{"norm": "layernorm_no_bias", "fused_qkv": false, "bias": "all", "qk_norm": false, "inner_norm": false, "patch_size": [4, 4], "conv_stem": true, "width": 128, "temperature": 0.1, "steps": 4700, "batch_size": 128, "final_lr_fraction": 0.01, "warmup_steps": 230}
Rows from block 2, named by matrix and row number. Rows with one number belong to one attention dimension. Each number is 128 + 32 x the weight over its row's rms, rounded and kept within 0 to 255. All counts start at 0. After the name is the row's rms in percent of the matrix's.
# v: attention value (model.blocks.2.attn.v.weight, 128x128), inputs 0-63
# proj: attention output (model.blocks.2.attn.proj.weight, 128x128, transposed), outputs 0-63
v.45 099 [121 141 126 123 109  96 177 136 157  80 110 117 112 141  97 231 151 155  59 112 102  86  82 149  84  95 140 137 148 119 196 144 120 181 147 135  89 116 140 146 107 101 201 120 148  98 128 127  87 106 119  95 103  96 133 127  78 178 143 121 106 156 158 111]
proj.45 092 [162 100 131 124 136 121 118 146  69 143 131 118 168 193 149 105 144 100 192  99 186 149 102 138 172  72  84  87  98 160 152  97 100 151 142 157  96 144  96  85 153 143  76  63 139 155 104 208  88 109 156 144 125 176 158 150 107 110 127 144 100 128 122 182]
v.46 100 [130 156  93 130 101 131  99 145 139 111 131 161 106 109  92 208 134 114  86 133 136  79 122 129  98 189 202 126 117  82 109  99 147 131  87 153 145 163 112 125 173 162 195 112 145  98 153 126 170 128 114 139 108 137 177 143  89 127 117 150 119 114 124  94]
proj.46 107 [ 81 132 162  86  75 123 114 146 124 126 149 110 124 180  85  92 204 128 114  70 155 144 137 154 121 100 137 160 179 131 105 156  86 109  82 122 100 134  98 121 134  88 144 145 151 135  77  94 107 153 144 118 134 113 149 184 189 112  97 156 147 151 154 101]
v.47 093 [156 114 141 101 169  92 160 109 146  92 146 129  77  89 137 147 149 147 134 108 136  94  86  96 101 141 108 118 129 180 168  89  98 173  87 168 156 105 118 180 144 118  92  99 151 151 169 110 134  97  96 140 115  82 128  89 158  72 123 158  97  88  82  79]
proj.47 085 [140  76 144 159  84 144 122 131 191 129 119 133  91 107 113 108 125 163 109  39 156  73 167 146 106 108 145 125  77 119 164 164 100 124  82 159 135 134 202  91 168 108  87 125  90  80 114 144 136 139  95 103 110 125 125 180 140 196 143 167 169  98 119 100]
v.48 087 [153 176 157 185 141  96 182  83 147 144 182  96 118 127  86 181 175 137 135 103 131 124  78 177 120 164 163 165  94 125 152 133 118 109 148 174  92 156 143 109 108 139 100 115  81 137 135 141  80 125  98 113  80 162 108 119 137 151 103  79 179  81 154  91]
proj.48 090 [159 115 101 131  91 135  97 199  71 127 150 107 106 121 143  83 121 151 140 103 140 187 165 146 149  99  73 121 145  93 186  82 149 141 130 106 130 120 110 144  98 167 151  75 138  93 129 145 123 134 148 130 144 118 160 133 151  96 117 184  80 156 154 155]
v.49 097 [133 109 116  98 154 179 134 107 170 132  63 170 150 153  72 129 159 153 120 142  79 132  89 142  92  83 103 160  83 116 186  85 137 117 156 132 106 127 114  93 150 149 123 116 100  97  80 132 143 103 135 131 108  82 111 133  99 155 133 119  52  71 145 133]
proj.49 091 [115  87 158 111 153 103 105 163 119 124 167 104 124 129 147 105 183 154 142 167 155 184  88  88 160 126 164 134 130 185 141  79 141  95  97 104  90 123 122 165  69 111 103  81 102 186 170  46 133 107 155  82 190 128 132  90 163  92 161 136 119 183 149 178]
v.50 098 [148 166 107 161 153 104 134 101 196 140 116  80 100 106 110  83  98  96 144 141  88 118 131 136 103 102 112 106 130 102 156 154 133 142 107 116 105 132 147 172 137  83  96 165  89 117 178  99  99 130  99  86 117  69  73 167  95  76 150 121 164 138 117 145]
proj.50 097 [175 138  86 113 179  75 100 133  98 131 122 151 134  67 137 155  65 124 102 116  98  81 137 141  96 158 140 132  77 172 135  97 131 140  98 160 179 161 193  77 160 124 142 102 154 113 128 127 111 154 147 199 125 196 142 139  93 116 108 155 128 163  91  80]
v.51 108 [124 174 153 162 165 151 113 160 127  67  71 174  94 110 171 101 102 103 130 122 140 114 128  99 178  80 134 163  96 158 120 169 154 176 166 159 124 113 107 199 123 108 128 108  94 188 134 123 113  93 137 150 125  80  93 117  51  49 100 194 196 115 122 155]
proj.51 101 [100  76 122 135 210 141  99 148 118 159 170 128 127 138  95 148  75 210  89  93  95 130 141 126 102 173  98  96 135  85 163 126 169 110 107 142 141 125 199 113 141 118 170 124 127  44 165 100 148 116 113 143  57 185 148 140 181 121 140 134 150 152 123 104]
v.52 096 [ 86 146 121 171 163 108 100 150 103 117 121  73 139 151 140 151 186 105 110 108 152  93 104 172 103 137 112 131 133 103 132  65 160 147 102 146  72  96 136 149 128 164 187 139 170  83  98  92 105 123 148 147  74 134 109 148 157 157  92 108 121 164 136 136]
proj.52 082 [178 124 146  81  90  82 108 150 133 101 125 114 149 155 135 145  89  80 195 137  96  92 156 157 127  70 153 169  84 143 183 149 175 132 127 105 157 146 132  83 102 144  91  96  92 145 130 210  97  95 160 143 185 125 144 184 149  91 132 140 136  91 119 130]
v.53 101 [123  95 116  89 110  99 150 106 127 121 144 143 189 123 138 116 174 150 124 148 135 147  86 145  73 130 127 132 149 132 124  60 153 121  77 118 155 115 104 122 173 155 106 169 156  98  93  81 177 162 166 132 130 153 141 116 167 141  84  73  66 153  88 174]
proj.53 101 [ 99 204 155 118  73 108 155 125 125  94 152 118 106 144 110 160 115  75 181 149 169 136 135 112 173 123 140 208 107 156  83 130 121 111 102 150 117 136  68 106 116 149 126  96  92 155 112 173  80 121  80 156 154 144  88 163  69 146 134 141 122 162 155 113]
v.54 082 [183  87 163 176 101 150  92  76 139  98 135 113 151 100 157 115 137 199 114 118 100 129 167 127  78 193 146 153 109 132  67  75 167  90 117 182 152 121 110 143 133 154 162 198 145  92 170 104 174 103 106 162 142 120 151  85 100 131 113 154 174  95 113 151]
proj.54 089 [112 122 116  65 160 113 111 124 135 118 135 191 133 119 163 122 172  99 137 147 109 114 140 152  84 108 185 125 104 191 185 174 127  76  92  93 125 106 178 146 126  71 128  97 104 154 141 198 144 165  78 116 144 146  84 109 119 115 148 102  66 105  84 105]
v.55 092 [105 187  90 148 113 146 159  95 153  81  92 112 131  96 154 128 136 135 176  91 140 146 164 101 144  76 161  78  95 180 171 155 164 160 113 100  75 131 109  84  72 164 115 182 151 113 127 170  73 150  95  96 166 151 117 114  92  82  97 147 173 165  97  92]
proj.55 088 [153 117 166 158 131 152  86  99 102 119 119 141 138 101 155 140  85 171  70 102  98 184 124 160 166 192 106 119  90 126  82  85 116 121 162 159 108 101 150 177 156 100 135 149 107 110 153  99 172  86 139 151  67 134 186 158 187 185 164  91 154  81 122  97]
v.56 083 [137 113 141 121 163  78 159 158 179  95 138 123 130 129 170 190 155 121 104  98 148 153  80 124  89 180 170 114  66 174 166  78 167 112  90  89 108 122 114 122 166 172 170 137  92 123 148  81 138 132 111 172 128 135 157  75 111 157  97 116 146 101 136 163]
proj.56 081 [ 62 145 170  97 133 120 111 140 125 159 138 133 147  98  92 149 170 107 117  43 124 126  83 143  94 100 145 106  92 140 118 105 118  64  96 150  87 171 169 114  57  64  98 127 136 124 151 146 136  76 155 122 161 119 209 116 155 135 159 133 153 152 141 155]
v.57 086 [141 212 106  91 103 115 113 164 166  97 107 162 165 159 134 145 178 148  97 167  89  82 144 159 115 106 141 134 155 102 193  82  78 113 157  88 120 122 112 132  90 139 152 174 121 165 133 139 155 142 169 167 182  65  67 109 114 151  65 148 119  89  93 134]
proj.57 082 [107 119 112  96 115 155 106  90 106 112 166  97 102  97  98 128  69  97 124  79 172 165 123 126 113 109 136 125  87 121 143  94  90 136 106 110 120 138  86  97 134 104  71  93 152  93 160  71 121  95 171  75  99 164 195 178 108 149 148  90 175 196 116 119]
v.58 101 [102 185 133 102 106 166 165 126 125 107  72 166 141 133 116  77 140 122 183 109 140 151 148  82 174  59  92 129 145 190 140 116 103 151 121 145 170 152 126 173 131 155  54 146 103 145 144 177 142 139 156 162 182  82  79 115 146 100 105 177 117 101  93 133]
proj.58 091 [138  73 113 179 188 124 125 160 118 123 131 133 103  85 149  84  73 177  91 182 172 103 154 138 142 179 131 109 158 105  80 164 170 142 127 150 135 158 154  95 156 108 163 151 184  89 164  90 137 170 137 160 113 113 145 158 101 182 116 152 120 135  96 137]
v.59 095 [146 216 109 134 155 184 177 142 198 106 159 126  62 129 124 160  88 120 158  89 122  83 139 103 129  60 127 132 122 159 134 186 114 124 106 181 123 122  88 187  87 104 149  83  82 167 129  98 134 131 137 103 174  97 128 114 115 135 162 189 176 115 133  85]
proj.59 107 [115  49 109 129 168 147 145 108  60 110 166 117 106 165 150 132 152 131 102 106 142 155 105  70 117 127 116 115 134 122 107 118 102 172 117 159 102  96 154 135 142 153 151 118 112 122  71 108 154 156 166 138  54 105 162 156 179 140 154 140  91  96 144 160]
v.60 093 [103 147 129 125 148  84 144 140 121 101  98 132 108 138 161  70 165 162 118 169 128 183 165  82 141 136  86 127 160 138 122 118 142 118  85 139 115 120 120 130  91  84 146 162 192 122 109  81  88  84  92 165 101  90  75 114 131 184  71 176 119 102 172 110]
proj.60 093 [141 104 134 100 112  79 152 100 139 113 110 155  78 104 133 157 125  87 166 191 132 123 140 141 138 152 166 151  95 162 124 168 175  81 161 103 147 148 171 106 198 158 133 147  85  96 160 145 180  97 118 114 162  93 120 144  71 131 162 141 158  75  73  86]
v.61 110 [ 90 102 135 113 133  78 132 132 141 147 139 141 149 162 150  90 160 126 121 144 119 148 182 128 169  92  61  90 146 115 141 147 136 123 152 112 131 114 173  97  94 106 139  85 184  94  77 147  75 170 111 164 131 161 109 127 188 152  94 111 119 191 146  86]
proj.61 112 [163 115 143  89 122  96 119 131 124 149 151 119 127  94 166 198 107 123 157 117  78  73 116 159 140  82 135 168  80 117 122 132 165 148 172 167 128 110  91 100 184 134 180 144 121 116 187 152 128 142 111 146 130  84 108 133  62 156 103 133 121 132 117 148]
v.62 097 [146 119 168 142 141 151 147 140 107 127  81 147 111 181 111  88 126  89 138 155 181 145 124 157 132  60 152 125 194 179 169 118 155 136 116 117 159  74 123 132 169 106  72 127 132 167 152 161 116 160 128 124  91 108 172 123 112  72 111 128 164  93 164 105]
proj.62 097 [109  61 127 200 170 140 126 126 172 123 133 108 147 103  74 126 139 190 151 124 112 148 148  89 144 103 155 132 137 110 150 163 127 127 191 142 148 139 162  83 152 112 167 128 186 160  90  77 170 114 151 135  62 130  78 155 114 105 131 109 162 124  95 159]
v.63 104 [178 174 130 157 141 127 110 121 132 126  95 163  72 156 103 166 107 151 115 151 160 122 132  65 146 144 142 146 118 145 117 171 134  97 106 109 132 129 129 153  39 123 151 110 135 112 175 110 139 135  68  60  79  99 145  96 120  98 128 211 143  92 171 106]
proj.63 098 [119  50 110  94 143  60  66 172 137 128 178 146  79 134 137 122 108 119 148 123 134 102  86 164 117 137  56 148  96 101 150 178 163 116 151 138 186 113 198 108 164 108 114 172 178  93 119 128 123 112 173 160  87 170 120 150 165 121 173 101 146 111  91  94]
v.64 090 [148 132  69 132 143 121 159 116 185  84  87 110 115  98 102 124 170 102 121 121 145  99 108 110 103 108  79 160 170 167 210  83 166 123 139 155 159 154 109 120  61 124 150 158 111 183 158 149 147 113 157 157  84 101  99  92 105  74  52 123 122 152  48 114]
proj.64 094 [128 112 163 127 103  97 138  80 180 114  96 144 125 105 100 162 152 140 148 101 107 165 141 165 106  96 109 153 131 172 110 162  72 144  97 118  62 125 144  91 128 165 126 159 168  56  67 181 142  95 126 120 111  95 109 181  85 184 116 139  86 111  93 181]
v.65 116 [102 159 109 146  99 137 156 139  84  87 187 140  83 160 124 132 132 111 155 151 136 106 120 198 136 147 152 139 172  76 193 148 120  82 190 111 154 165 144 124 181 162  61 151 153  94 106 152 124  99 120 110 116 113 146 127 128 148 108 143 125 174 122  95]
proj.65 117 [125  65 143 130 136 128 132 109 131 140  65 122  97  96 132 153 160 151  62 145  73 120 134 141 107 167 141  62 155 132  93 110 134 160  97 169 125 115 153 117  57 103 172 180 103 119  67 155 177 166 114 102 170 143 131 142 158 106 180 111 157 120  69 152]
v.66 105 [126  93 176  85 118 185 128  84 160 102  45 108 133 134 116  95 154 155 100 147  90 155 127  78 137 129 146 153  81  90  81 125  98 116 112 108 102  90 110 106 128 123 142 102 111 178 175 172 156  77 142 113 141 130  92  96 136 149 165 117  73  88 130 166]
proj.66 104 [156 163 122 159  88 110  83 129 135 124 213  82 148 118 156 110 134 119 168  73 157 154 166 126 199 112  90 168  90 131 202  87 108  99  99 166 146 174 148 137 155 119  88 131 180 159 182 132 121 118 164 138  93 101 184 143 103 119 125  95 146 119 166 139]
v.67 100 [121  86  87 146 147 106 131 156 128 126 141 176 124  94 129 124 131 138 106  87 184 132 145 107 154 119 124  96 159 137 150 122 123 107  91 134 163 117 199 166 104 117  65 127 116 112  88 114  85 171 162 118 141  70 160 167 136 151  90 168 122 170 142  74]
proj.67 104 [140  93 196 117 161 164 173  62 145 148  48 131 164 135  68 109 146 160 144  71  85 102 154 136 109 105 137 150 184  89 137  90  79  88 115  69 125 115 124  94  86 118 180 110  92 123 170 182 136 115 119  93 176 126  98 165 206 105 156 108 132  89 146 143]
v.68 091 [148 118 126 160 133 158 156 117 136 169  96  73  91 134  84  52  85 157 142  81 116 107 173  94  82 132 117 116 117 104 100 173  91 162 161 161 121 148 100 171 106  98 132 147 117 173 141 135 129  76  79 150 184 173 105 122  96  92 122 153  76  76 109 181]
proj.68 087 [ 87 123 116 128  75 124 122 165  52 100 148 136 132 154 151 142 124  84 183 196 126 132  57 143 121  71  57 137 132 143 174 131 161 122 142  96 153 121  81 169 123 182 159 123 133 132 117 140 156 169 155 208  93 101  73 100 114 168  76  81 151 162 114  84]
v.69 102 [133  94 177 110 140  94 126 101 126 144 190  63 136  94 106  88 107 123 177 125 105 158 125 119 134 159 104  82  98  78 176 135 169 114 151 165  87 179  56 144 159 156 103 107  89 137 173  85 138  89 171  99 154 166 148 112 113  46 173 144 132 125 118 194]
proj.69 098 [ 73 110  84 161 118 136 123 161  59  74  83  99 153 179 160 169 126 148 121 104 133 121 110 136 179 145 148 104 168 105  78 122  96 175 152 108 147  86 111 199  99 143 151 164 146 132 119 110 124 120 141 126 165  74 123 172 153 149 128 186 166 160 109 129]
v.70 096 [118  80 109 103 116 172 100 115 136  88 166 102 104 152  97 176 102 127 176 136 178 148  94  89 159  78 109 116 138  41 114 170  82  84 154 138  85 131 139 161 129 120 124 107 113 123 192  88 112  95 147 102 119 141 129 121 131  84 137  96  82 116 111 153]
proj.70 089 [112 147 185 139 168  64  94 122  59  96  64 153 134 125 155 120 183 137  91 116 113 138  93 155 189 169  89 106  96 108 137  82 107 114  89 146 192 103 143  85  94 125 147 135 109 140 126 138 164 117 136 158 175 147 166 179 149 130 160 175 191 114  95 106]
v.71 093 [153 110 155  96 117 180 129 128 146 137  79 149 102 119 109 127  85  96 144  92 148 177 127  80  89 116 152 107 139  87 158 124 147 178 127 119 166 143 104 160  87  68 100  89 139 174 140 128 112  86 141 179 104 145  89 144  75  87 172 119 104 157 109 163]
proj.71 089 [140  99 123  94 133 113 111  88 104 100 192  80 200 176 126 150 158  86 117 152 181 139 153 137 159 112  79 125 169 138 161 148  84  87 152 152 112  77 119 151 119 172 127  74 115 203 179  89 173 108 161 144  96 105  96 118 136 129  72 139 156 200 170  83]
v.72 090 [124 125 180  74 154 108  96  91  71 141 176 104 115 119 164  84 102 154 147  91 135 140 115 242 163 169 195 141 152 167 110 153 135 134 154 122 142 185 116  92 139 160 111  99 143 128 139 112 149 127  93 159 154 158 159 145 131 123  91 145 183 153 131 155]
proj.72 092 [ 77 140  69 142 105 130  85 153 201 164 151 152  65 109 123 144  60  91 112 172 149 166  70 122 127 166 112  86  98 157  82 159 125 170 100 127 155 120  96 164 141 123 124 176 198 138  81 119 113 103 127 126 148 163 103 140 140 138  94 130 137 109 154 144]
v.73 097 [106  54 103  99 166 150 124  94 135 184 131 155 121 135 105 138  73 161  90  98 167 164 167  79  91 130 106  64 139 102 108 165 171 126 108 114  90 132  92 121 178 157 153 110  76 162 159 120 103 168 140  95 152 151 138 169 112  84 203 148  92 147 142 151]
proj.73 101 [124 155 122  72 137 119 138  99 108 112  90 119 166 156 111 146 174 125 153 140 152  90  88  95 179 124 203 138 223 141 109 102 105  69 140  73 142 133 103 169 140 103 102 128 118 223 203 132 113 136 163 100 139  92 106  84 147 153 139 103 104 167 127 102]
v.74 106 [163 100 166 108 152  74 131  87  74 121 219  76 150 127 143 101 118 126 145  94 104  93 132 208 105 179 137 101 124 110 147  64 151 148 143  91 132 165  79  99 101 198 106 137 180  84  86 132 137 142 161 138  83 120 129 169 124 138  94 149 154 103 194 131]
proj.74 105 [105 144 117 146 149 165 157 160 202 174  89 143  96 137  77  84  88 125  74 137 193 152 135  89  98 178 203 138 162  94  99 110 122 178 154 173 126  92 126 148  86 119 118 148 121 106 132 123  93 160  67 150 132 130 128 146 106 151 176 123 141  91  75 146]
v.75 110 [ 83 139  88 140 133  40 113 117 112  89 105  91 118 151 118 180 150 151 125 110  98 116 161 124 169 135  75 100 150 116 152  77 164 169  97  84 173 133 111 102 166 161 133 184 184 118  84 132 118 211 136 143 129 146 149 163 157 126  61 159 117 167  78 142]
proj.75 105 [158  95 137 103 197 197 141 134 196 170 111 145 131 111 108 107 119 118 133  94 149  89 152 110  67 152 202 144 145 113 101 155 122 163  85 137 136  61 125 183 156 125  87 167  89 101 168 162 140 119  90  46 106 163 167 106 149 142 135 131 134 147 107 102]
v.76 093 [144 168  80 172 162 189 126 134 186 144 168 155 122 105  93 123 157 108 140 113  98 130 138 106 153 156 156  91 112 199 128  88 138 114 161  66  81 157 101 146 101 130  92 179 147 110 154 113  99 113  68 163 161 138  97  77 159 163 114  78  87 162 152 125]
proj.76 093 [160  83 124 162 154  78 166 175 145 128  76 106 107 159  99 122  93 164 116 118 155 133 123 115 109  68  98 141  87  87 161 131 187 126 107 105  97  84 152  91  83 184 150 146 112 124  91 149  88 142 115 132 129 124 107 138 147 154 146 126 101 175 133 110]
v.77 120 [141 158 104 104 159 143 116 130 162 135 116 121 171 127 150  57 155 167 163  96  81  77 128  96 104 169 153 159  83 155 139 107 115 193  79 116 130 137  72 114  70  79 126 159  90 140 167  94 136 133 115 164 176 158 106  80 125 142 131 129 144 132  94 198]
proj.77 114 [147 119  81 127 117 124  93 148 144  99 177  98 125 122 144 137 136 107 160 111 186 139 107 158 135  82  86 122  97 163 210 169 164 163 172 158  91 126 156 114 140 166  85 125 163  80 115  98 113 150 133 151 121  64 129 110  74 150  86 102 150 159 143 105]
v.78 103 [144 165  97  47 137 147  88 168 160  94 104 120  92 147  78 189  96 147 146 116 122 129 104 137 108 152 119 191 163 106  91 196 117 153 123 143  87 122 117 158 122 136 196  71  91 160 119 128 158 153 144 102 103 141 172 136 148 154 156 154  92  78 162 111]
proj.78 101 [ 95 121 165 153 131  91 158 129 104 163 143 169  82 135 121 122 162 135 144 151  61 106 137 146 156 110 125  85  54 123  63 117 224 100 111 114 146 134 117 121 139 130 141 125 163  80  78 141 102 139 130 212 111  92  60 153  55  98 107 115 145 124 131 141]
v.79 108 [121  99 144 109  97 206  74 123 151 159 160 126 183 139 117  96 133 153 185 142  63  97 149 132 107 131 151 144  99 126 150 146 119 141 131  78 105 145  81  91 129 124  86  97 106 101 152 112 145 103 100 133 162 177 155 152 151 141 148 112  85  97 163 142]
proj.79 107 [116  86  78 180 161 101 109 176 146 146 132 144  71  96 181 141 113 122 122 134 122 141 118 125 198 103 132 121 102 111 127 134 108 177 129 199 120  68 108 191 127 102  70 182 158  88 100 156 120 187 181 190 140 158 137 125 135 123 156 157 150 171 124 108]
v.80 095 [131 128 132 128 188 167 144 103 123 111 135 160 100 106 134  75  89 102  67  77 171 192 159  96 123 112 104 163 146 172 101 120  96 132 159 131 158  75 120 167  92 106 172 128  83 148 168 125 109 131 150 101 111  84 110 169 134 113 177 172 171 153 147 102]
proj.80 105 [ 82 133  92  98  96 143 114 145  93 154  83 131 197 128 123 173 151 129 173 132 135 146 135 179 160 101 148 120 158 162 152  92 130  78  89 127 111 177  87  75 165 111 155  85 177 133 136 109 146 155 118  99 149 171  67 145 168 103  86  62  70  82 107 167]
v.81 097 [107 182 132 136 165 151 134  63 179 161 200  94 160 133 108 110 146 193 123 132 169 153 148 207 131 154 128 124 152 155  92  95  84 117 137 117 126 156 132  83  72 111 145  86  90 105 119  69 166  76 140  82  96 188 152 102 128 107 150  99 157 131 172 161]
proj.81 098 [118 151  67 108 113 141 121 187 176 100  91 118  64 150 131 143 134  75 137 176 132 101 105  81 127 107 138 155  36 103 148 146 165 110 132  97 110 142 101  96 143 142 101 128 168 115  53 129 156 175  92 183 100  74 107 152  73 173 103 184 154 109  84 172]
v.82 108 [130  79 163 158 124 140 162  71 112 198 174  91 150 120 134  77  77 174 137 133 128 142 152 173 103 157 118 122 122  99  99 137 108 123 147 161 150  96 142 149 146 124 106  52 108  95 173 111 108 102  76 134  92 191 150 140 113 108 184  79  99  94 158  97]
proj.82 107 [116 178  69 134 122 131 107 201  90 105 108 145 116 136 132 138 169  93 116 191 160 130  66  87 205 129 183 153 140 139  77 149 102 155  85 135 157 163  73 147 108  90 162 145 175 199 161  85 135 147 162 127 154  92 111  97 111 116 137  84 147 122 146 131]
v.83 101 [162  66 150 109  89  98  71 164 100  82 102  86 195 124 113 153 155 124 119 146  82 110 167  96 160 159 128 122  69 140 105  86 162 137 135 149 110 166 117 107 123 182 149 150 170 128  96 140 137 203 189 167 174 134 126  96  89 117 110 127 143  95 100 194]
proj.83 112 [165 171 166 124 108 207 121 149 108 110 218 156  97 143 139 113  88 155 140 112 150 154 167 101 105 125 174 109 179  94 124 118 120 115 130 156 125 109 160 158 142 108  70 120  78  99 141 144 116 122 166 142 142 126 177  92 164 126 144 135 170 128 176  94]
v.84 105 [127 100 136 142 103 159 170 159 148 115  82 115  83 112 108  94 112 135 125  98 139 131  86 135 145 106 142  82 135 117 147 134 159  96 133 100 158 155 166 194 117  98  81 117 122 176 114 100  88 116 177 121 134 149 104 140 114 137 171 152 111 184  63  50]
proj.84 100 [140  82 155  54  90 142 114 102  91 160  60  78 162 178 124 176 164 112 172 121 138 103 117 180 116 137 164 103 203 136 127 112  37 122 152  70 142 140  86  81 124  94 134 129 105 158 116 119 179 114 158 104 105 147  93 118 175 124 143 137  76 142 125 125]
v.85 096 [168  98 137 105 147 171 195 107 187 122  64 164 111 162  90 158 154 157  95 136 101 112  79 109 161 123 155 105 105 120 116 168 161 170 133 104 100 155 118 111 119  72 182 119 128 156 168 141 144 107 115  93 167 113 135 108 168 145  90 127  79 133  76 146]
proj.85 090 [105  99  95 171 118 102 127 135  79 115 186  90  97 119 125 110 165 171 160 157 122 148 148 124 188 141  93 164  96 151 173 106 121 122 148  86 149 151  82 109 180 188 149  66 138 146 161 128 150 136 201 116 144 143  96 136 100 140 114 168 138 108 185 158]
v.86 090 [142 144 128 156 118  96 161 172 128 155 108  91 162 150 139 165  94 139 107 111 177 130 117  98 139 122 102 132 170 158 102 113 157 135 118 114 135 144 149 144 164  66 141 127 122 210 127 155 123 133 110  82 129 124 166 116 153 156 175 116 142 154  40 149]
proj.86 092 [109 153 130  82 127 133 124 110 150 169 113 101 195 101 147 208 161 110 127  52 121  94 170 178 168 128 145  86 130 128 147  82 121 148 115  94 102 137 106 131 103  83 163 133  85 176 143 147 117  87 123 107 134 118 111 170 112 148  62 100  81 101 165 109]
v.87 098 [143 102 180 130 167 132 122 131 132 129  77 128  99 103  93  81  94 170 141 150  85 163 115 135 119 183 153 167  95 143 115 146  93 111 142 124  80  86  59 140 111 162 198  87 130 109 177 155 162 142  85 107 169 132 145  87  99 153 145  99 124  75 107 135]
proj.87 092 [143 126  71 192  99  92  63 170 158  54 119  82 144  85 167 103 156 155 145  79 159 172 121 146 129 155  94 160  95  90 122 114 127 113 168 191 109 135 169 103 165 112  72 106 182 145 133  93 137 155 107 147 134 106 174 160  96 121  95 141 179 148 158 142]
v.88 079 [108 134  72  80 100  92 141 163 136 138  98 144 129 158 144 133 139 150 109 175 139 150  84 150 168  98 116 167 189 184  99 119  97 156  81 120 163 163 130  76  98 128 107 176 126 133  96 150 178 177 149 123 126 118  84 113 152 161 101 159 112 154 168 141]
proj.88 080 [109 177 152 159 107  80 113 170 190 124 176 177  61 154  81 167  72 100 105 103 174  99 144 173  98 139 168  91 114  78 168 143 102  96 110 179 148 107 107 113 157 108  92 137  65 124 165 165  72  54  98 161  88 137 115  90 118 136  89  86 145 104 111 156]
v.89 102 [ 89  73 158  81 144 215 150 171 102 172 104 129 121 134  73 133 133 157 119 119 117 150 133 122 117 133 126 114  70  83  95 186 123  79 143  87 151 162 101 112 185 145 143 161 162 134 125 149 178 140 109 132 117 141 156 117 110 112 121 111  63 121  98 130]
proj.89 116 [139 111 111 122 128  78 140 133 112 104 177 105  84 135 183 159 113 171 137 148 138 112 156 129 115 126 110 169 179 128 101  98 151 118 129 142 193  84 150 180 153 120  90 155 153 104 158 148  97 136 194 117 143 178 189 130 143  78 143 113 183 124  86 113]
v.90 111 [ 92 159  83 170 115 104 128 141 129 128 119 120 106 125 121 206 166 149  74 163 164 120 105 141 189 100 119 106 171  88 169 108  90 187 100 169 119 127 163 134 112 174 143 132 101 152  74 123 145 185 172  85 125 124 148 144 102  81 133 105 137 173 108 102]
proj.90 101 [158 145 193 129 112 145 141 103 137 160  88 177 149 117 114 145 175 166 141  82 115 150 100 131  77 152 163 130 137 160 147 146  71 165 134  79  64 150 140  64 136 148 116 113 102 130  89  97  99  74  58  79 104  89 132 162  83 154 162 143 133  97 133 108]
v.91 110 [127  85 154 145 126 142  74 133  73  92 142 123 131  96 151 134  97 119 153  96 152 192 170  82 167  92  76  96 101  81 103 199 184  63 123 123 116 115 163 109 169 154 140 113 100 106 167 175 116 168 127 167 138 102 132 121 117 143 173 107  82 164 153 112]
proj.91 107 [146 138 160 103 157 165 174 112 109 149 119 117 143 120  89 163 155 129 114 110  93 146 119  93 190 119 153 156 145  88 118  73  79 136  77 146 207  98 146 176 102  67 167 124 106 125 159 136 167  75 191  99 168 155 166 129 203 105 159 115 142 173 127 123]
v.92 115 [163  85 128  87 130 180 121  57 141 183 143  71 157 137 119 105  81 152 123 103 115 147 127 163  99 136 128 130  59  81 100 166 164  96 106  92  88 143  72 125 115 162 116  81 100  74 148 144 136 104  83 112 126 159 114 172 108 112 138 115 153 138 184 137]
proj.92 112 [ 64 126  69 119  83 123 107 170 144  49 134 148 104 142 187 105  95  87  87 171 162 180  79  78 184 102 113 163 105 161 107 112 144 140 156 161 187 105 110 132 112 166 116 149 199 108 150 121 178 160 151 173 169 101 110 136 116 121  97 158 188  95 102 137]
v.93 096 [184 151 100  87 165  94  74 145 138 148 101 139  99 145 158  89 154 139 169 139 178 104 166 111 113 102  87  93 129 133 138 147 154 109 147 187  98 128 126 110 125 144 160  81 148 157  93 133  60 109 105 156 150 169 142 135  68 193 152 138 157 126 130 132]
proj.93 096 [155  90 124 125 127 159 152 106 127 115  97  86 183 158 141 142 157  96 144 197 108 168 108 131  95 135 160 108 177 108 149 138 129  87  94 121 139 126  77 129 112 126  96 144 127 164 135 170 180 167 131 143 185 131 139 113 137 144 114  91  82 162 129 188]
v.94 083 [136  73 127 138 100 162 114  92  92  80 114 148  97 130 138 171 126 138 132 152 148 164 181  53 144 118  52 135 139  82 126 101 148  65  88 148 104 100 166  98  79 134  72 112 173 111  74 115  87 189 177 130 102 144 129 161 114 144  89 153 109 131 138  73]
proj.94 083 [ 94 137 202  89 106 116 135 110 138 103 169 126 174 135 118  82 195 146 178 119 120  81 133 130 103 109 145 164 100 122 113 135  62 150 175 150 109 147 169 153 110  55  92 121  65 149 141 157 132 131 131 119 179 115  92 156 204 145 186 136 143 154 112 176]
v.95 082 [127 148 105 187  95 105 148 132 135 127  78 104 134 106  81 120 124 109 134 168 159  99 121 129 153 149 171 109 149  97 166 119 125 135  78 157  84 130 166 136 141  64 138 118  73 115 119 163 131 122 103 150 109 164 138 162  99  89 105 172 167 102  87  87]
proj.95 085 [111 132 108 106  91  82  79 122  83 137 102 154  96 135 117 105 179 158 123 107  53 172 128 129 156  84  80 141  84 141 110 153 139 124 121 101 109 153 196  90 108 124 112 138 121 111 112 145  98 110 107 134  77 125 194 104 140 179 122 118 107 172 174 113]
v.96 108 [ 96 149 127 149  95 212 152  82 100 197  90 131 161 107 120 135 117 143 189 101 109  98 103 189 104  88 178 146 141 115 125 154 103  69 166  74  78 102 119 159 172 131  91  98  90 113 149 126 122  97  63 122 126 169 156 117 169 134 157 139 134  95 145  89]
proj.96 095 [ 95  75 124 117 110  73 119 199 157 137 111 142  92 101 145 125 127 136 134 175  85 170  78 119 160 156 106  99 114 158 116 165 141 172 115 145 137 146 144 117 149 145 132 159 147 172 128 122 125 151 101 174 124 175 135  95 124 105  79 149 170 125 112 145]